config.toml
model = "self-supervised image encoder"
horizontal_flip = true
method = "byol"
hidden_act = "gelu"
depths = [2, 4, 2]
widths = [64, 128, 256]
projector_hidden = 1024
batch_size = 256
Rows from block 2 of a small self-supervised image encoder, named by matrix and row number. Each number is 200 + 20 x the weight over its row's rms, rounded and kept within 0 to 999. All counts start at 0.
After each channel's rows are labels from the 100 images, of 14848, where the channel reaches its highest value: "responds to" is what is common among them; "patch colour" is the nearest of a few named colours to the mean colour under the peak. Only what is clearly more common there than usual is listed. The data: microscope photos of single blood and bone marrow cells. In brackets: how many of the 100.
# conv: 3x3 conv (model.blocks.2.conv.weight, 128x64x3x3, each kernel summed), inputs 0-63

conv.65,186,211,203,197,207,210,220,177,183,193,196,199,203,179,198,222,197,216,203,208,228,204,220,208,191,198,235,210,209,214,178,209,203,155,210,172,214,98,180,195,214,199,204,180,220,182,213,190,191,210,202,197,221,225,169,193,196,200,172,189,210,208,196,199
responds to: cell type: artefact (26)
patch colour: blue (59)

conv.12,193,209,185,188,193,205,196,200,195,202,205,185,200,200,206,209,217,215,174,211,189,216,230,214,185,192,184,215,209,210,199,201,213,224,215,210,181,214,184,216,222,204,228,169,158,139,223,218,186,173,180,175,150,167,194,197,176,200,208,195,196,167,160,167
responds to: smear: peripheral blood (62)
patch colour: purple (73)

conv.58,200,223,211,223,193,203,215,164,211,200,185,207,200,191,190,174,215,194,193,175,196,188,190,189,177,155,168,192,202,199,211,203,199,225,219,209,205,170,177,195,195,159,208,179,194,149,226,198,196,188,168,240,193,168,174,193,157,175,176,192,191,204,184,180
responds to: smear: peripheral blood (70); cell type: segmented neutrophil (66)
patch colour: pink (62)

conv.75,229,223,187,190,202,201,202,203,207,205,205,214,213,190,204,186,185,208,167,213,205,212,207,212,169,150,172,197,190,174,212,187,178,197,152,194,182,154,180,205,189,180,192,196,235,177,148,203,173,202,190,192,235,244,204,197,182,210,194,208,212,219,192,192
responds to: cell type: artefact (25)
patch colour: blue (31); black (28)

conv.118,212,226,215,200,200,179,210,178,197,205,202,187,200,207,202,172,218,199,186,195,227,186,159,221,208,183,193,199,200,179,180,165,184,199,183,222,229,178,230,200,158,169,189,166,229,245,150,177,208,183,212,230,208,210,200,225,208,197,192,184,193,186,192,217
responds to: smear: peripheral blood (70)
patch colour: purple (76)

conv.43,182,207,178,214,202,164,199,166,171,194,186,231,201,199,202,193,210,171,183,214,185,208,210,224,205,205,222,174,196,182,167,233,192,196,212,228,221,196,217,210,131,213,211,200,207,222,159,187,204,196,210,208,175,184,206,194,169,175,218,190,181,180,194,176
responds to: smear: peripheral blood (58)
patch colour: pink (49)

conv.87,232,181,195,203,213,169,214,149,192,203,199,170,192,199,186,208,213,218,189,220,202,206,192,204,222,235,213,180,191,187,174,197,195,235,174,211,221,231,193,196,216,200,173,175,209,203,151,191,183,190,220,180,178,190,234,189,180,191,234,208,196,204,211,156
responds to: cell type: artefact (26)
patch colour: purple (47)

conv.56,200,194,166,195,208,185,171,208,209,193,189,198,173,200,195,186,220,190,185,203,208,195,196,220,212,268,178,203,196,161,191,198,199,216,175,222,201,210,208,204,178,191,212,205,227,213,191,168,193,169,181,228,203,183,176,218,184,172,192,143,170,225,183,189
responds to: smear: peripheral blood (69); cell type: erythroblast (38); cell type: platelet (32)
patch colour: pink (48)

conv.29,225,194,222,212,179,198,175,253,184,189,190,183,187,201,187,207,191,174,220,181,197,190,236,146,232,172,240,196,218,210,202,228,196,199,193,210,188,198,178,204,204,222,177,190,181,220,202,204,189,191,239,169,175,199,211,189,201,232,183,215,192,182,183,216
responds to: smear: peripheral blood (57)
patch colour: blue (34)

conv.94,215,190,142,197,207,189,182,196,194,205,213,184,202,214,199,211,203,220,214,206,115,208,220,216,190,220,200,199,210,195,186,195,217,215,212,214,213,258,191,191,218,214,221,207,212,157,220,221,214,197,193,225,175,186,211,192,225,195,205,199,208,206,193,201
responds to: smear: peripheral blood (76); cell type: segmented neutrophil (40)
patch colour: purple (68)

conv.40,220,239,216,225,191,142,183,191,179,218,182,211,204,196,188,195,162,184,216,174,201,180,200,231,222,193,197,192,185,191,220,238,155,183,197,215,211,197,204,208,199,226,198,206,243,204,208,209,185,173,187,198,192,173,182,209,179,170,219,184,191,230,183,200
responds to: cell type: artefact (28)
patch colour: purple (40)

conv.25,197,212,196,221,188,195,180,219,190,200,199,167,195,213,185,206,190,187,177,190,224,160,218,201,174,205,235,180,203,175,171,206,199,234,183,240,198,246,194,204,224,197,206,185,193,224,183,181,201,203,211,202,205,249,203,201,173,223,139,203,189,187,200,201
responds to: smear: peripheral blood (69); cell type: platelet (52)
patch colour: purple (53)

conv.46,186,160,206,205,188,210,216,191,201,188,191,204,196,200,179,212,181,206,211,185,190,187,223,202,200,196,220,183,196,186,194,146,202,188,213,184,207,156,194,193,212,210,197,200,219,204,204,203,187,169,187,219,206,199,158,202,194,174,179,130,179,254,173,194
responds to: cell type: artefact (27)
patch colour: purple (45); blue (28)

conv.10,195,197,207,183,192,170,189,221,187,191,190,202,202,191,197,206,211,193,166,189,218,188,178,172,185,172,191,188,195,186,207,183,193,211,172,206,206,172,168,190,178,180,188,187,182,208,188,194,171,225,201,183,147,159,204,186,180,197,176,185,189,135,171,175
responds to: cell type: artefact (35)
patch colour: pink (48)

conv.24,189,185,197,197,222,222,201,236,181,197,192,202,196,200,192,195,205,160,198,213,202,164,167,178,184,187,168,193,173,166,197,203,171,185,182,192,180,194,161,197,172,169,162,187,164,209,205,164,196,221,197,193,196,218,216,206,205,208,183,202,193,155,194,237
responds to: smear: peripheral blood (87)
patch colour: white (81)

conv.23,200,181,205,224,188,224,201,219,149,201,181,193,223,183,181,187,218,196,185,205,200,226,241,214,228,202,201,190,184,170,204,250,154,197,175,221,220,211,227,197,209,208,188,219,188,214,184,198,191,244,231,184,184,202,188,186,191,217,181,205,206,172,192,182
responds to: smear: peripheral blood (56)
patch colour: pink (59)

conv.112,188,206,194,197,180,184,186,172,208,209,194,200,189,225,202,138,201,203,213,201,181,198,178,193,208,249,147,190,205,209,195,146,185,174,198,198,199,238,188,199,190,171,208,181,205,216,196,197,219,222,192,225,228,190,193,203,210,211,238,183,213,224,190,203
responds to: smear: peripheral blood (90)
patch colour: purple (85)

conv.34,220,203,170,218,199,184,200,186,208,207,191,230,191,197,192,175,196,198,234,190,228,178,230,234,223,204,179,198,180,212,149,211,183,164,213,213,232,206,208,198,200,181,197,172,213,201,181,178,187,191,204,183,209,201,197,204,183,188,240,176,188,248,162,185
responds to: cell type: artefact (25)
patch colour: purple (48); blue (31)

conv.13,188,180,196,221,201,182,161,233,173,182,185,190,182,204,187,170,187,197,230,193,198,196,233,182,198,233,212,191,209,219,211,228,201,205,219,229,172,224,157,203,206,238,199,199,151,205,217,221,192,195,216,185,185,159,188,216,228,190,212,195,193,190,183,208
responds to: smear: peripheral blood (69); cell type: platelet (57)
patch colour: purple (65)

conv.3,216,237,219,209,208,190,213,206,191,182,192,197,190,202,200,188,186,196,148,206,176,186,220,166,211,202,183,189,217,240,169,224,198,233,210,222,187,233,217,210,204,189,195,205,153,179,237,220,196,230,228,180,179,178,222,209,209,202,173,205,191,192,211,223
responds to: smear: peripheral blood (62); cell type: platelet (28)
patch colour: purple (48)

conv.49,206,205,161,198,197,152,209,212,201,184,196,176,203,209,191,171,190,193,262,164,229,206,216,231,216,218,208,197,182,197,198,214,154,181,219,196,206,187,219,199,173,203,189,189,179,149,184,182,190,188,204,201,195,173,210,193,185,190,229,190,197,215,206,181
responds to: smear: peripheral blood (46)
patch colour: white (94)

conv.15,184,180,209,218,213,196,212,182,170,199,195,202,205,211,193,174,216,206,216,203,177,210,220,225,221,247,229,189,216,193,190,255,198,199,207,198,207,197,191,208,196,230,192,142,189,197,210,180,188,195,217,195,187,178,175,182,181,185,227,174,159,188,175,166
responds to: smear: peripheral blood (72); cell type: erythroblast (59); cell type: platelet (28)
patch colour: purple (63); black (26)

conv.83,222,225,206,206,205,182,220,175,191,190,184,238,192,184,196,161,199,207,224,206,182,182,184,242,224,214,195,196,186,220,192,202,183,160,197,184,203,196,217,179,203,200,186,194,204,174,208,191,179,193,215,185,240,232,165,173,195,188,190,171,209,254,170,193
responds to: cell type: artefact (31)
patch colour: purple (42); blue (29)

conv.1,184,158,201,228,205,174,206,200,170,186,189,189,198,214,201,196,186,225,210,224,172,191,148,183,174,174,181,194,205,190,178,216,198,202,178,187,179,186,166,211,221,222,197,241,149,198,207,219,191,185,183,215,203,206,183,210,192,221,172,207,193,226,219,175
responds to: smear: peripheral blood (62)
patch colour: purple (40)

conv.17,197,188,197,198,208,223,194,203,203,207,192,203,201,203,206,195,222,215,183,217,149,203,227,208,195,220,217,205,212,229,178,247,210,219,237,222,197,201,207,210,243,216,218,220,150,149,242,222,206,221,219,188,193,232,189,189,194,198,204,201,201,215,214,209
responds to: smear: peripheral blood (63); cell type: platelet (32)
patch colour: purple (42)

conv.82,186,170,219,204,182,169,193,237,175,182,193,189,208,189,196,176,208,184,207,219,220,191,193,187,214,207,228,203,206,202,183,184,205,209,221,204,190,202,229,216,220,194,215,207,198,101,212,208,184,198,232,196,201,171,197,181,185,204,173,198,190,191,207,218
responds to: smear: peripheral blood (51)
patch colour: blue (31)

conv.22,209,198,208,220,206,185,177,192,174,192,179,164,176,210,195,163,171,201,208,208,196,183,199,199,225,205,195,180,207,205,145,258,192,219,215,200,186,206,137,181,199,207,200,175,154,216,196,174,208,200,204,206,196,192,222,186,197,190,191,193,192,222,214,199
responds to: cell type: artefact (30)
patch colour: purple (39); blue (32)

conv.9,192,205,195,201,200,206,164,227,188,187,195,168,184,200,195,209,189,208,220,210,188,193,185,204,189,168,178,173,206,163,181,157,213,221,168,212,183,233,206,218,152,180,221,193,206,212,202,214,197,212,205,215,195,199,215,205,203,194,127,218,203,225,206,179
responds to: smear: peripheral blood (36); cell type: artefact (26); cell type: platelet (25)
patch colour: black (25)

conv.120,178,204,218,216,200,211,212,220,186,206,213,200,206,197,203,222,196,203,164,221,217,190,204,214,213,166,216,192,193,177,151,197,197,169,205,202,230,180,226,195,185,238,189,176,219,211,166,175,169,204,226,203,217,235,171,220,185,179,252,203,185,191,192,196
responds to: cell type: artefact (31)
patch colour: blue (27); black (25)