python train.py --crop_scale_min=0.3 --color_jitter=0.6 --widths=[64, 128, 256] --target_momentum=0.99 --beta2=0.98 --grad_clip=3.0
Rows from block 5 of a small self-supervised image encoder, named by matrix and row number. Each number is 50 + 12 x the weight over its row's rms, rounded and kept within 0 to 99. All counts start at 0.
After each channel's rows are labels from the 100 images, of 14848, where the channel reaches its highest value: "strongest on" is what is common among them. Only what is clearly more common there than usual is listed. The data: microscope photos of single blood and bone marrow cells.
# conv: 3x3 conv (model.blocks.5.conv.weight, 128x128x3x3, each kernel summed), inputs 64-127

conv.17:61 55 49 61 48 56 50 46 39 46 51 34 41 41 49 37 58 53 53 30 48 56 60 40 48 42 56 59 49 61 48 49 59 37 25 49 46 47 48 25 47 55 51 49 44 34 43 55 50 39 32 36 41 47 56 30 29 47 50 50 54 46 40 43
strongest on: cell type: lymphocyte

conv.126:52 62 58 45 49 45 00 64 48 47 45 56 39 58 42 25 44 53 38 34 46 36 42 59 51 42 65 66 59 38 28 32 30 48 42 39 50 37 52 62 67 55 40 54 49 24 53 59 25 29 50 58 36 55 45 47 59 55 57 44 48 40 41 46
strongest on: cell type: segmented neutrophil; smear: peripheral blood

conv.59:34 87 61 42 49 61 38 46 39 45 41 70 53 56 45 58 34 50 73 51 50 55 44 61 63 26 45 51 49 32 55 53 57 48 44 49 48 38 38 34 41 49 59 51 52 72 49 44 47 37 41 68 70 55 44 65 66 51 64 65 39 48 52 62
strongest on: cell type: lymphocyte

conv.106:44 54 47 49 39 54 39 64 37 60 58 60 22 51 51 35 51 53 25 53 27 40 34 44 38 52 55 67 43 40 44 38 56 39 35 55 56 52 41 62 54 42 50 44 46 34 55 49 50 26 15 53 31 63 50 51 38 57 59 73 52 44 61 70
strongest on: smear: peripheral blood; cell type: segmented neutrophil; cell type: band neutrophil

conv.90:43 61 29 68 39 33 62 48 57 60 61 39 43 50 40 48 24 49 46 32 58 43 70 41 55 56 37 52 38 53 57 51 43 34 39 38 67 57 60 44 47 61 48 44 38 47 40 41 58 47 46 62 73 51 63 49 24 16 49 51 45 38 40 43
strongest on: smear: peripheral blood

conv.51:47 70 67 48 48 45 35 35 52 27 44 44 40 54 26 47 66 63 60 26 62 40 53 51 56 49 46 36 45 38 59 63 48 23 50 47 54 43 49 56 25 55 41 39 53 47 73 28 59 37 58 44 55 48 23 57 48 54 71 48 47 49 41 44
strongest on: smear: peripheral blood; cell type: segmented neutrophil

conv.125:62 49 46 49 58 44 46 42 52 47 48 33 51 47 43 63 57 38 47 30 38 60 71 54 53 27 47 57 70 47 63 57 52 45 49 56 56 51 70 65 26 38 64 54 52 42 58 30 44 44 50 83 74 39 63 56 48 69 47 66 70 57 50 51
strongest on: cell type: artefact

conv.31:46 52 52 41 56 64 39 35 42 17 43 42 29 31 40 22 47 38 42 39 17 51 66 52 49 48 61 68 36 45 56 57 52 42 55 46 49 54 51 60 56 48 65 44 55 48 35 58 57 50 64 65 73 56 68 50 37 55 29 50 51 48 51 53
strongest on: cell type: lymphocyte

conv.86:56 41 49 54 52 33 44 44 52 47 60 42 40 41 57 55 51 62 44 62 40 53 42 49 44 70 45 62 21 50 44 64 48 43 33 37 41 64 40 56 50 63 28 42 51 40 47 65 55 60 23 49 24 54 51 44 32 34 59 54 61 40 51 44
strongest on: smear: peripheral blood; cell type: erythroblast

conv.34:56 34 55 62 57 67 37 63 41 50 57 63 45 63 55 37 58 41 41 48 34 48 51 75 32 41 66 32 51 46 47 60 57 53 55 36 49 40 52 47 62 45 49 50 54 50 35 53 48 50 38 37 81 43 42 51 61 48 47 29 47 51 38 56
strongest on: cell type: erythroblast

conv.112:41 63 47 51 47 52 42 63 54 56 60 46 42 49 57 34 43 46 41 48 55 45 36 68 62 39 54 70 54 54 65 53 45 63 57 60 53 63 62 46 54 43 49 50 37 43 56 63 38 57 51 58 48 54 43 35 50 50 55 55 67 48 58 66
strongest on: cell type: lymphocyte

conv.62:57 39 46 31 44 47 47 22 54 40 49 69 51 43 27 46 51 66 43 58 39 33 44 38 63 58 57 31 47 61 58 47 54 65 48 46 53 71 61 66 68 68 61 47 60 51 43 64 49 41 62 52 68 37 25 58 41 55 41 43 55 56 49 55
strongest on: cell type: erythroblast; smear: peripheral blood

conv.63:45 58 38 52 35 42 52 34 32 40 54 41 47 59 36 66 37 58 39 37 50 53 29 45 60 57 24 60 39 50 63 63 55 42 32 60 33 49 52 39 37 30 57 42 48 57 64 37 49 43 36 62 66 44 62 35 35 44 40 67 50 47 50 42
strongest on: smear: peripheral blood

conv.53:40 61 50 39 35 61 53 42 45 30 56 59 48 52 43 47 59 46 57 22 43 29 42 43 38 67 44 58 63 26 47 29 70 69 40 40 32 48 45 47 58 45 37 54 75 42 51 52 31 34 33 39 37 41 20 51 54 43 57 62 39 52 69 50
strongest on: cell type: lymphocyte

conv.84:35 38 60 43 38 39 33 57 46 42 65 51 42 43 55 49 15 47 41 48 51 60 47 48 45 47 51 49 43 32 58 39 61 48 27 63 39 59 42 74 38 56 60 45 32 40 48 34 12 45 61 53 49 60 59 45 30 50 42 64 37 42 57 53
strongest on: smear: peripheral blood; cell type: erythroblast; cell type: platelet

conv.1:46 40 48 43 38 52 45 60 30 46 24 61 33 55 66 47 56 55 50 14 52 64 52 42 30 58 57 36 44 56 27 30 14 59 35 51 49 33 52 13 63 55 56 53 49 43 57 41 48 27 38 54 52 55 35 35 53 52 61 54 76 46 46 49
strongest on: smear: peripheral blood; cell type: lymphocyte; cell type: erythroblast

conv.122:42 46 34 40 47 39 45 58 44 36 73 37 42 39 55 42 37 75 51 62 54 20 50 51 71 48 67 72 48 40 46 44 47 52 40 40 40 41 51 78 27 40 24 47 32 43 45 34 33 50 34 45 73 28 65 68 32 43 43 20 38 46 35 29
strongest on: smear: peripheral blood; cell type: platelet

conv.76:40 48 62 50 46 48 48 42 42 32 65 33 28 28 55 46 45 45 46 66 42 48 49 35 21 57 44 52 27 54 51 48 57 43 38 55 39 69 68 57 61 63 44 42 33 65 48 52 63 37 55 37 45 49 33 57 52 50 52 48 41 37 17 49
strongest on: cell type: segmented neutrophil; smear: peripheral blood; cell type: band neutrophil

conv.123:69 71 20 40 59 35 52 46 56 26 71 55 55 47 37 52 32 36 66 49 44 50 62 51 47 25 38 40 66 51 49 41 60 53 52 45 61 48 57 50 57 42 57 53 31 63 63 53 58 42 41 50 23 43 56 74 50 79 54 40 45 59 30 44
strongest on: smear: peripheral blood; cell type: erythroblast

conv.57:48 43 53 22 28 55 55 57 51 47 67 49 40 37 36 60 37 43 45 00 46 44 53 42 51 37 44 62 58 43 47 49 42 52 38 50 44 49 48 45 51 52 55 50 47 59 51 52 38 00 37 52 28 53 34 35 47 46 53 62 71 45 45 52
strongest on: cell type: lymphocyte

conv.115:36 50 52 56 59 33 51 53 41 45 46 32 39 42 58 41 54 75 53 66 44 44 59 53 45 50 54 65 45 54 45 53 58 47 50 50 37 59 33 59 45 48 41 35 61 35 33 53 63 59 34 47 29 43 39 44 32 17 45 37 46 32 31 37
strongest on: cell type: erythroblast

conv.98:59 42 46 30 45 37 49 60 39 42 36 54 44 51 56 46 32 67 46 29 52 48 54 36 42 56 59 15 47 51 60 44 44 52 41 47 52 41 55 15 59 66 44 43 26 52 60 52 42 44 50 62 38 49 33 33 54 56 66 53 49 53 37 49
strongest on: cell type: erythroblast

conv.99:50 58 39 54 58 45 42 55 49 37 50 44 61 63 64 33 17 55 45 42 45 56 44 54 62 57 42 64 57 52 52 45 38 44 44 43 63 41 38 57 20 59 57 48 43 56 71 28 62 29 54 62 45 37 17 45 41 29 37 53 50 48 59 39
strongest on: cell type: segmented neutrophil

conv.11:39 36 55 59 40 62 50 44 35 50 56 28 53 44 67 52 34 46 41 74 51 48 47 30 57 49 73 52 38 71 52 51 54 35 44 55 42 61 51 39 56 49 37 41 30 70 47 26 42 04 44 49 55 68 59 49 43 40 41 51 59 45 37 49
strongest on: cell type: segmented neutrophil; smear: peripheral blood

conv.68:65 43 51 45 41 44 55 24 37 30 49 43 56 46 48 50 49 23 57 13 53 47 35 33 60 35 40 32 34 51 60 66 57 59 49 40 36 50 54 35 51 49 56 51 48 39 55 41 38 15 53 54 63 66 41 44 48 55 52 55 52 62 51 45
strongest on: cell type: lymphocyte

conv.75:34 48 74 55 41 45 64 36 41 41 48 56 58 52 45 47 61 57 47 75 51 48 54 50 55 43 48 72 52 58 59 52 29 54 12 52 56 64 57 57 54 54 31 51 60 46 50 59 56 66 39 44 39 56 30 36 36 42 47 52 44 45 56 50
strongest on: smear: peripheral blood

conv.49:41 50 56 39 64 39 58 43 46 09 44 24 56 14 34 44 44 43 44 52 51 46 60 32 35 38 45 50 51 62 67 69 53 44 45 47 63 60 59 57 21 69 51 49 55 44 44 49 48 37 47 55 67 42 42 33 51 49 28 44 43 43 66 60
strongest on: cell type: erythroblast

conv.36:44 48 64 55 34 59 42 32 49 50 49 43 45 58 38 47 53 40 62 36 52 45 59 52 52 56 53 42 46 36 94 53 53 33 56 57 44 59 55 41 26 55 26 46 58 34 64 13 23 49 48 63 49 43 45 64 39 57 61 53 51 50 42 46
strongest on: cell type: artefact

conv.18:37 37 55 31 55 41 41 60 26 51 35 44 48 47 64 42 68 64 55 40 40 69 48 44 41 49 66 43 47 39 47 29 52 59 12 50 56 37 38 49 56 59 44 57 34 43 54 33 14 26 46 49 21 46 49 46 55 50 55 46 61 35 56 45
strongest on: cell type: lymphocyte; smear: peripheral blood

conv.4:56 36 51 57 48 44 03 58 48 43 38 44 28 58 45 58 50 60 63 25 45 42 37 76 51 52 48 58 40 45 31 61 14 45 37 48 31 36 51 53 54 54 41 51 60 44 58 35 54 47 49 44 40 42 25 52 63 41 69 56 37 41 46 32
strongest on: cell type: segmented neutrophil

conv.37:41 57 30 35 63 42 40 38 42 56 57 59 23 51 47 50 52 68 62 00 55 38 27 50 55 63 41 41 33 38 60 34 38 40 46 50 54 73 47 25 51 45 49 39 43 48 54 58 46 66 52 46 65 39 39 34 36 52 55 48 53 55 51 53
strongest on: cell type: lymphocyte

conv.69:48 37 61 22 29 59 48 46 44 54 12 56 57 38 39 58 47 55 33 37 31 39 42 40 35 30 60 43 56 59 48 42 58 45 37 61 61 51 63 23 66 44 35 54 59 36 49 72 31 55 51 35 37 54 18 28 38 65 39 41 70 51 50 55
strongest on: cell type: artefact

conv.9:61 49 71 50 37 60 64 65 56 73 46 50 34 60 82 57 43 30 41 57 37 42 42 35 35 52 81 41 48 66 40 40 58 24 40 56 58 31 54 32 47 33 56 38 55 57 45 42 48 56 46 37 48 65 60 52 57 52 49 62 42 53 37 66
strongest on: cell type: lymphocyte; cell type: erythroblast; smear: peripheral blood

conv.46:67 42 48 55 59 35 43 62 53 46 53 51 27 36 47 44 52 57 31 62 40 41 56 48 56 63 56 55 47 57 56 53 41 38 53 45 45 61 35 60 50 77 54 44 37 49 16 54 45 59 46 40 56 32 48 48 38 20 29 59 52 26 45 41
strongest on: cell type: artefact

conv.102:57 29 59 43 57 37 54 60 40 43 74 49 41 74 55 48 48 59 51 57 51 48 26 56 36 59 50 39 55 57 69 84 38 48 58 33 41 57 32 64 45 52 58 35 35 50 77 40 42 55 39 55 64 39 39 30 54 35 41 51 45 46 41 52
strongest on: smear: peripheral blood

conv.108:57 37 65 40 56 47 65 48 45 59 57 36 61 24 27 50 57 62 59 08 47 73 47 61 39 46 34 65 29 26 73 41 44 35 49 46 52 62 51 49 35 51 46 59 50 40 37 44 62 42 39 55 54 42 41 57 55 39 62 34 42 58 42 47
strongest on: cell type: erythroblast

conv.83:48 38 38 54 66 45 39 51 47 50 53 44 58 48 53 62 67 39 55 59 56 52 45 42 63 62 57 32 55 36 45 42 48 43 41 46 61 62 58 57 56 84 69 47 49 38 53 45 44 36 44 55 56 54 40 48 46 41 50 58 42 21 41 38
strongest on: cell type: segmented neutrophil; smear: peripheral blood

conv.78:49 68 42 50 38 99 48 56 43 45 47 58 41 41 40 38 07 35 41 64 33 51 45 35 38 25 57 46 64 34 37 38 41 57 32 33 41 46 47 42 42 41 48 27 26 67 55 56 62 32 70 47 52 59 50 64 40 34 53 54 42 45 43 44
strongest on: cell type: artefact

conv.47:33 59 58 47 54 53 46 57 53 34 58 52 52 56 32 48 49 66 57 47 45 42 52 68 64 41 36 67 55 52 57 49 33 45 55 50 45 56 61 66 53 39 64 55 47 66 58 38 51 43 48 38 48 47 63 72 56 62 71 55 76 48 56 45
strongest on: cell type: artefact

conv.71:35 36 54 43 57 52 43 47 41 36 52 63 42 57 49 50 40 54 36 52 21 29 48 51 32 42 54 31 48 43 39 60 24 43 69 62 51 32 21 42 53 44 33 45 32 46 50 61 48 40 32 72 34 58 48 43 46 44 47 56 48 41 48 38
strongest on: smear: peripheral blood; cell type: platelet

conv.44:42 49 56 46 47 47 26 50 44 36 36 56 40 47 55 48 55 55 53 54 54 65 53 34 53 49 48 37 46 44 47 18 37 49 23 45 39 40 44 43 57 47 44 43 29 35 61 49 19 32 58 53 53 61 42 32 37 42 47 38 55 45 48 38
strongest on: cell type: lymphocyte

conv.118:44 37 36 51 50 44 58 55 44 48 69 43 47 46 39 40 53 59 61 51 64 45 48 43 37 57 39 43 40 53 53 46 48 51 55 39 36 58 60 42 49 72 68 44 63 54 47 63 49 64 41 50 50 50 47 49 39 32 42 49 34 19 36 42
strongest on: smear: peripheral blood; cell type: erythroblast

conv.28:39 53 52 43 44 48 50 50 27 63 55 53 50 54 53 51 40 61 69 51 71 38 63 58 51 43 69 49 45 53 46 35 46 37 47 52 55 52 64 58 58 56 40 51 36 58 62 58 49 53 53 37 52 56 52 50 48 69 56 68 59 35 62 37
strongest on: smear: peripheral blood

conv.97:44 24 27 32 45 53 55 50 52 37 60 71 18 46 51 63 54 44 43 27 51 33 51 51 47 62 49 50 43 35 52 35 70 57 41 49 40 65 58 57 35 57 53 47 60 10 57 78 30 58 50 51 61 18 73 60 55 50 57 51 40 45 59 53
strongest on: smear: peripheral blood; cell type: segmented neutrophil; cell type: band neutrophil

conv.52:63 62 55 50 66 47 43 64 64 57 56 62 42 40 51 57 64 55 46 54 34 56 63 65 70 55 59 68 55 54 46 48 19 46 66 36 69 59 67 65 52 60 46 56 37 46 40 52 37 53 39 43 52 23 45 42 48 43 41 56 61 28 51 42
strongest on: cell type: artefact

conv.56:37 58 57 38 50 51 39 42 59 28 71 37 40 29 38 49 48 30 34 49 30 50 59 44 73 44 47 70 49 53 55 58 56 54 45 53 46 55 57 76 55 54 53 58 46 42 20 56 37 37 51 34 82 38 65 59 40 29 43 41 45 36 47 54
strongest on: cell type: artefact

conv.92:69 61 55 51 39 47 35 28 38 48 58 59 44 51 35 55 37 19 48 33 43 25 54 47 67 32 50 67 31 56 76 48 57 41 55 44 55 55 69 62 57 31 38 35 43 46 58 47 52 45 44 34 31 66 63 63 35 56 60 57 40 50 33 48
strongest on: cell type: artefact

conv.50:61 78 54 53 59 40 59 35 48 56 37 24 51 48 51 40 44 65 60 50 63 57 61 52 14 55 76 55 41 64 38 48 51 30 26 42 44 57 39 33 56 48 46 51 41 31 33 46 49 58 43 40 65 65 67 48 47 53 35 47 48 58 40 38
strongest on: smear: peripheral blood

conv.67:47 56 47 49 33 51 57 49 52 48 52 49 70 54 47 52 47 55 45 53 36 61 40 57 55 15 53 60 52 58 43 50 64 53 51 63 66 42 33 56 56 29 67 49 55 40 52 56 41 54 56 36 45 54 60 67 44 70 47 29 43 79 28 59
strongest on: cell type: erythroblast

conv.79:61 39 47 34 33 47 44 71 42 17 42 44 50 37 44 41 33 65 55 67 60 45 55 53 49 37 45 50 60 60 71 47 34 42 46 45 44 34 33 59 45 52 57 38 20 54 43 33 24 46 46 54 62 51 55 64 45 48 30 44 49 49 45 58
strongest on: cell type: erythroblast; smear: peripheral blood

conv.114:40 45 55 51 50 44 47 18 49 32 35 56 48 50 26 47 49 43 42 31 51 26 54 29 57 44 59 34 37 51 73 61 67 39 38 48 58 56 46 26 51 63 29 47 42 46 59 43 40 35 27 49 38 55 45 58 40 60 57 50 54 40 48 50
strongest on: cell type: artefact

conv.32:39 43 42 56 36 60 43 56 37 36 69 57 62 66 56 46 47 53 67 54 51 52 54 66 64 45 58 45 58 46 45 46 64 55 25 53 46 51 42 81 62 47 46 60 50 38 62 45 31 35 48 33 67 48 41 63 41 68 55 41 22 46 60 55
strongest on: cell type: segmented neutrophil; smear: peripheral blood

conv.101:55 64 53 60 45 71 50 37 65 45 67 53 42 49 45 35 43 15 51 41 65 33 62 35 77 62 52 61 54 54 49 52 73 41 56 53 41 50 38 55 40 66 30 52 48 36 52 46 53 45 43 19 42 59 61 54 45 44 51 43 47 49 47 51
strongest on: cell type: segmented neutrophil; smear: peripheral blood

conv.0:69 50 30 56 55 65 30 50 40 48 34 51 54 40 40 44 56 96 59 30 38 46 55 62 48 44 33 55 68 28 18 42 35 30 62 42 60 53 56 38 52 63 75 54 52 51 23 49 61 52 48 48 46 44 54 61 56 47 67 54 44 38 55 33
strongest on: cell type: artefact

conv.27:11 42 46 46 28 44 57 42 45 33 46 55 37 51 56 39 46 48 40 46 49 32 39 48 21 42 54 45 22 49 56 55 41 34 38 42 58 62 63 44 48 58 22 41 47 54 54 56 37 51 33 47 41 55 56 52 50 26 51 30 50 46 55 52
strongest on: cell type: artefact

conv.29:44 44 49 56 53 51 57 57 48 63 46 56 49 53 42 60 49 46 66 59 51 57 49 56 51 57 63 67 43 61 48 61 53 46 40 45 47 62 55 61 57 56 54 43 58 57 57 58 60 64 30 68 47 52 54 42 47 34 45 45 70 50 36 55
strongest on: smear: peripheral blood; cell type: erythroblast

conv.7:35 64 28 50 46 51 37 35 31 36 59 52 36 43 64 45 46 40 56 37 57 41 31 47 55 56 51 54 35 52 49 21 53 52 04 40 38 34 71 54 50 46 38 41 44 41 52 43 53 47 27 51 62 53 57 50 32 40 54 45 64 53 49 49
strongest on: cell type: segmented neutrophil; smear: peripheral blood

conv.14:34 42 52 58 65 46 37 23 24 26 41 57 30 57 43 38 70 64 51 65 40 54 54 34 38 39 79 43 24 41 45 57 54 44 56 53 55 40 45 55 49 41 53 60 39 48 52 70 53 62 40 55 46 70 55 47 48 50 44 55 36 35 65 52
strongest on: smear: peripheral blood; cell type: platelet

conv.124:60 14 22 43 52 48 45 52 34 54 64 74 34 47 18 41 58 60 69 61 59 36 55 52 62 56 35 33 45 42 48 49 57 52 35 41 61 59 58 57 68 57 58 57 47 69 44 67 59 66 36 45 59 34 32 57 51 55 33 47 48 50 42 62
strongest on: cell type: erythroblast

conv.39:52 39 58 49 56 47 47 54 52 47 09 35 41 44 55 47 59 52 42 60 51 57 39 20 37 50 59 27 42 39 47 20 54 42 32 44 38 55 54 24 65 54 54 42 49 47 55 52 32 29 56 26 38 55 44 34 42 52 55 51 54 49 49 52
strongest on: cell type: lymphocyte; smear: peripheral blood

conv.81:61 62 60 55 41 59 47 40 44 43 42 46 41 34 21 43 49 38 64 48 42 63 43 42 51 30 28 60 25 47 78 59 52 36 50 72 30 68 46 21 41 34 47 51 58 48 43 53 56 40 51 37 21 55 61 74 39 46 66 58 60 39 51 40
strongest on: cell type: artefact

conv.6:44 70 44 13 45 44 51 47 23 56 20 42 50 39 37 44 38 49 43 42 42 37 56 45 46 53 36 68 44 56 47 25 57 29 34 44 59 39 65 49 40 56 69 31 39 43 42 59 42 52 46 34 20 37 31 53 36 43 45 49 57 31 61 44
strongest on: cell type: lymphocyte

conv.3:72 50 38 45 30 47 51 22 28 46 42 48 66 46 25 46 37 59 45 18 52 35 59 37 46 34 28 53 55 67 64 60 61 46 51 52 57 43 38 37 55 46 70 45 25 41 47 40 65 33 46 37 18 58 54 49 27 55 44 49 34 45 55 39
strongest on: cell type: erythroblast

conv.48:53 46 50 47 32 57 51 43 52 49 44 34 41 46 65 65 54 47 46 48 50 56 59 53 35 59 75 29 51 80 19 44 58 59 33 53 40 61 47 59 62 52 45 44 52 24 52 40 48 51 29 30 51 51 75 55 36 52 45 47 52 48 43 44
strongest on: cell type: segmented neutrophil; smear: peripheral blood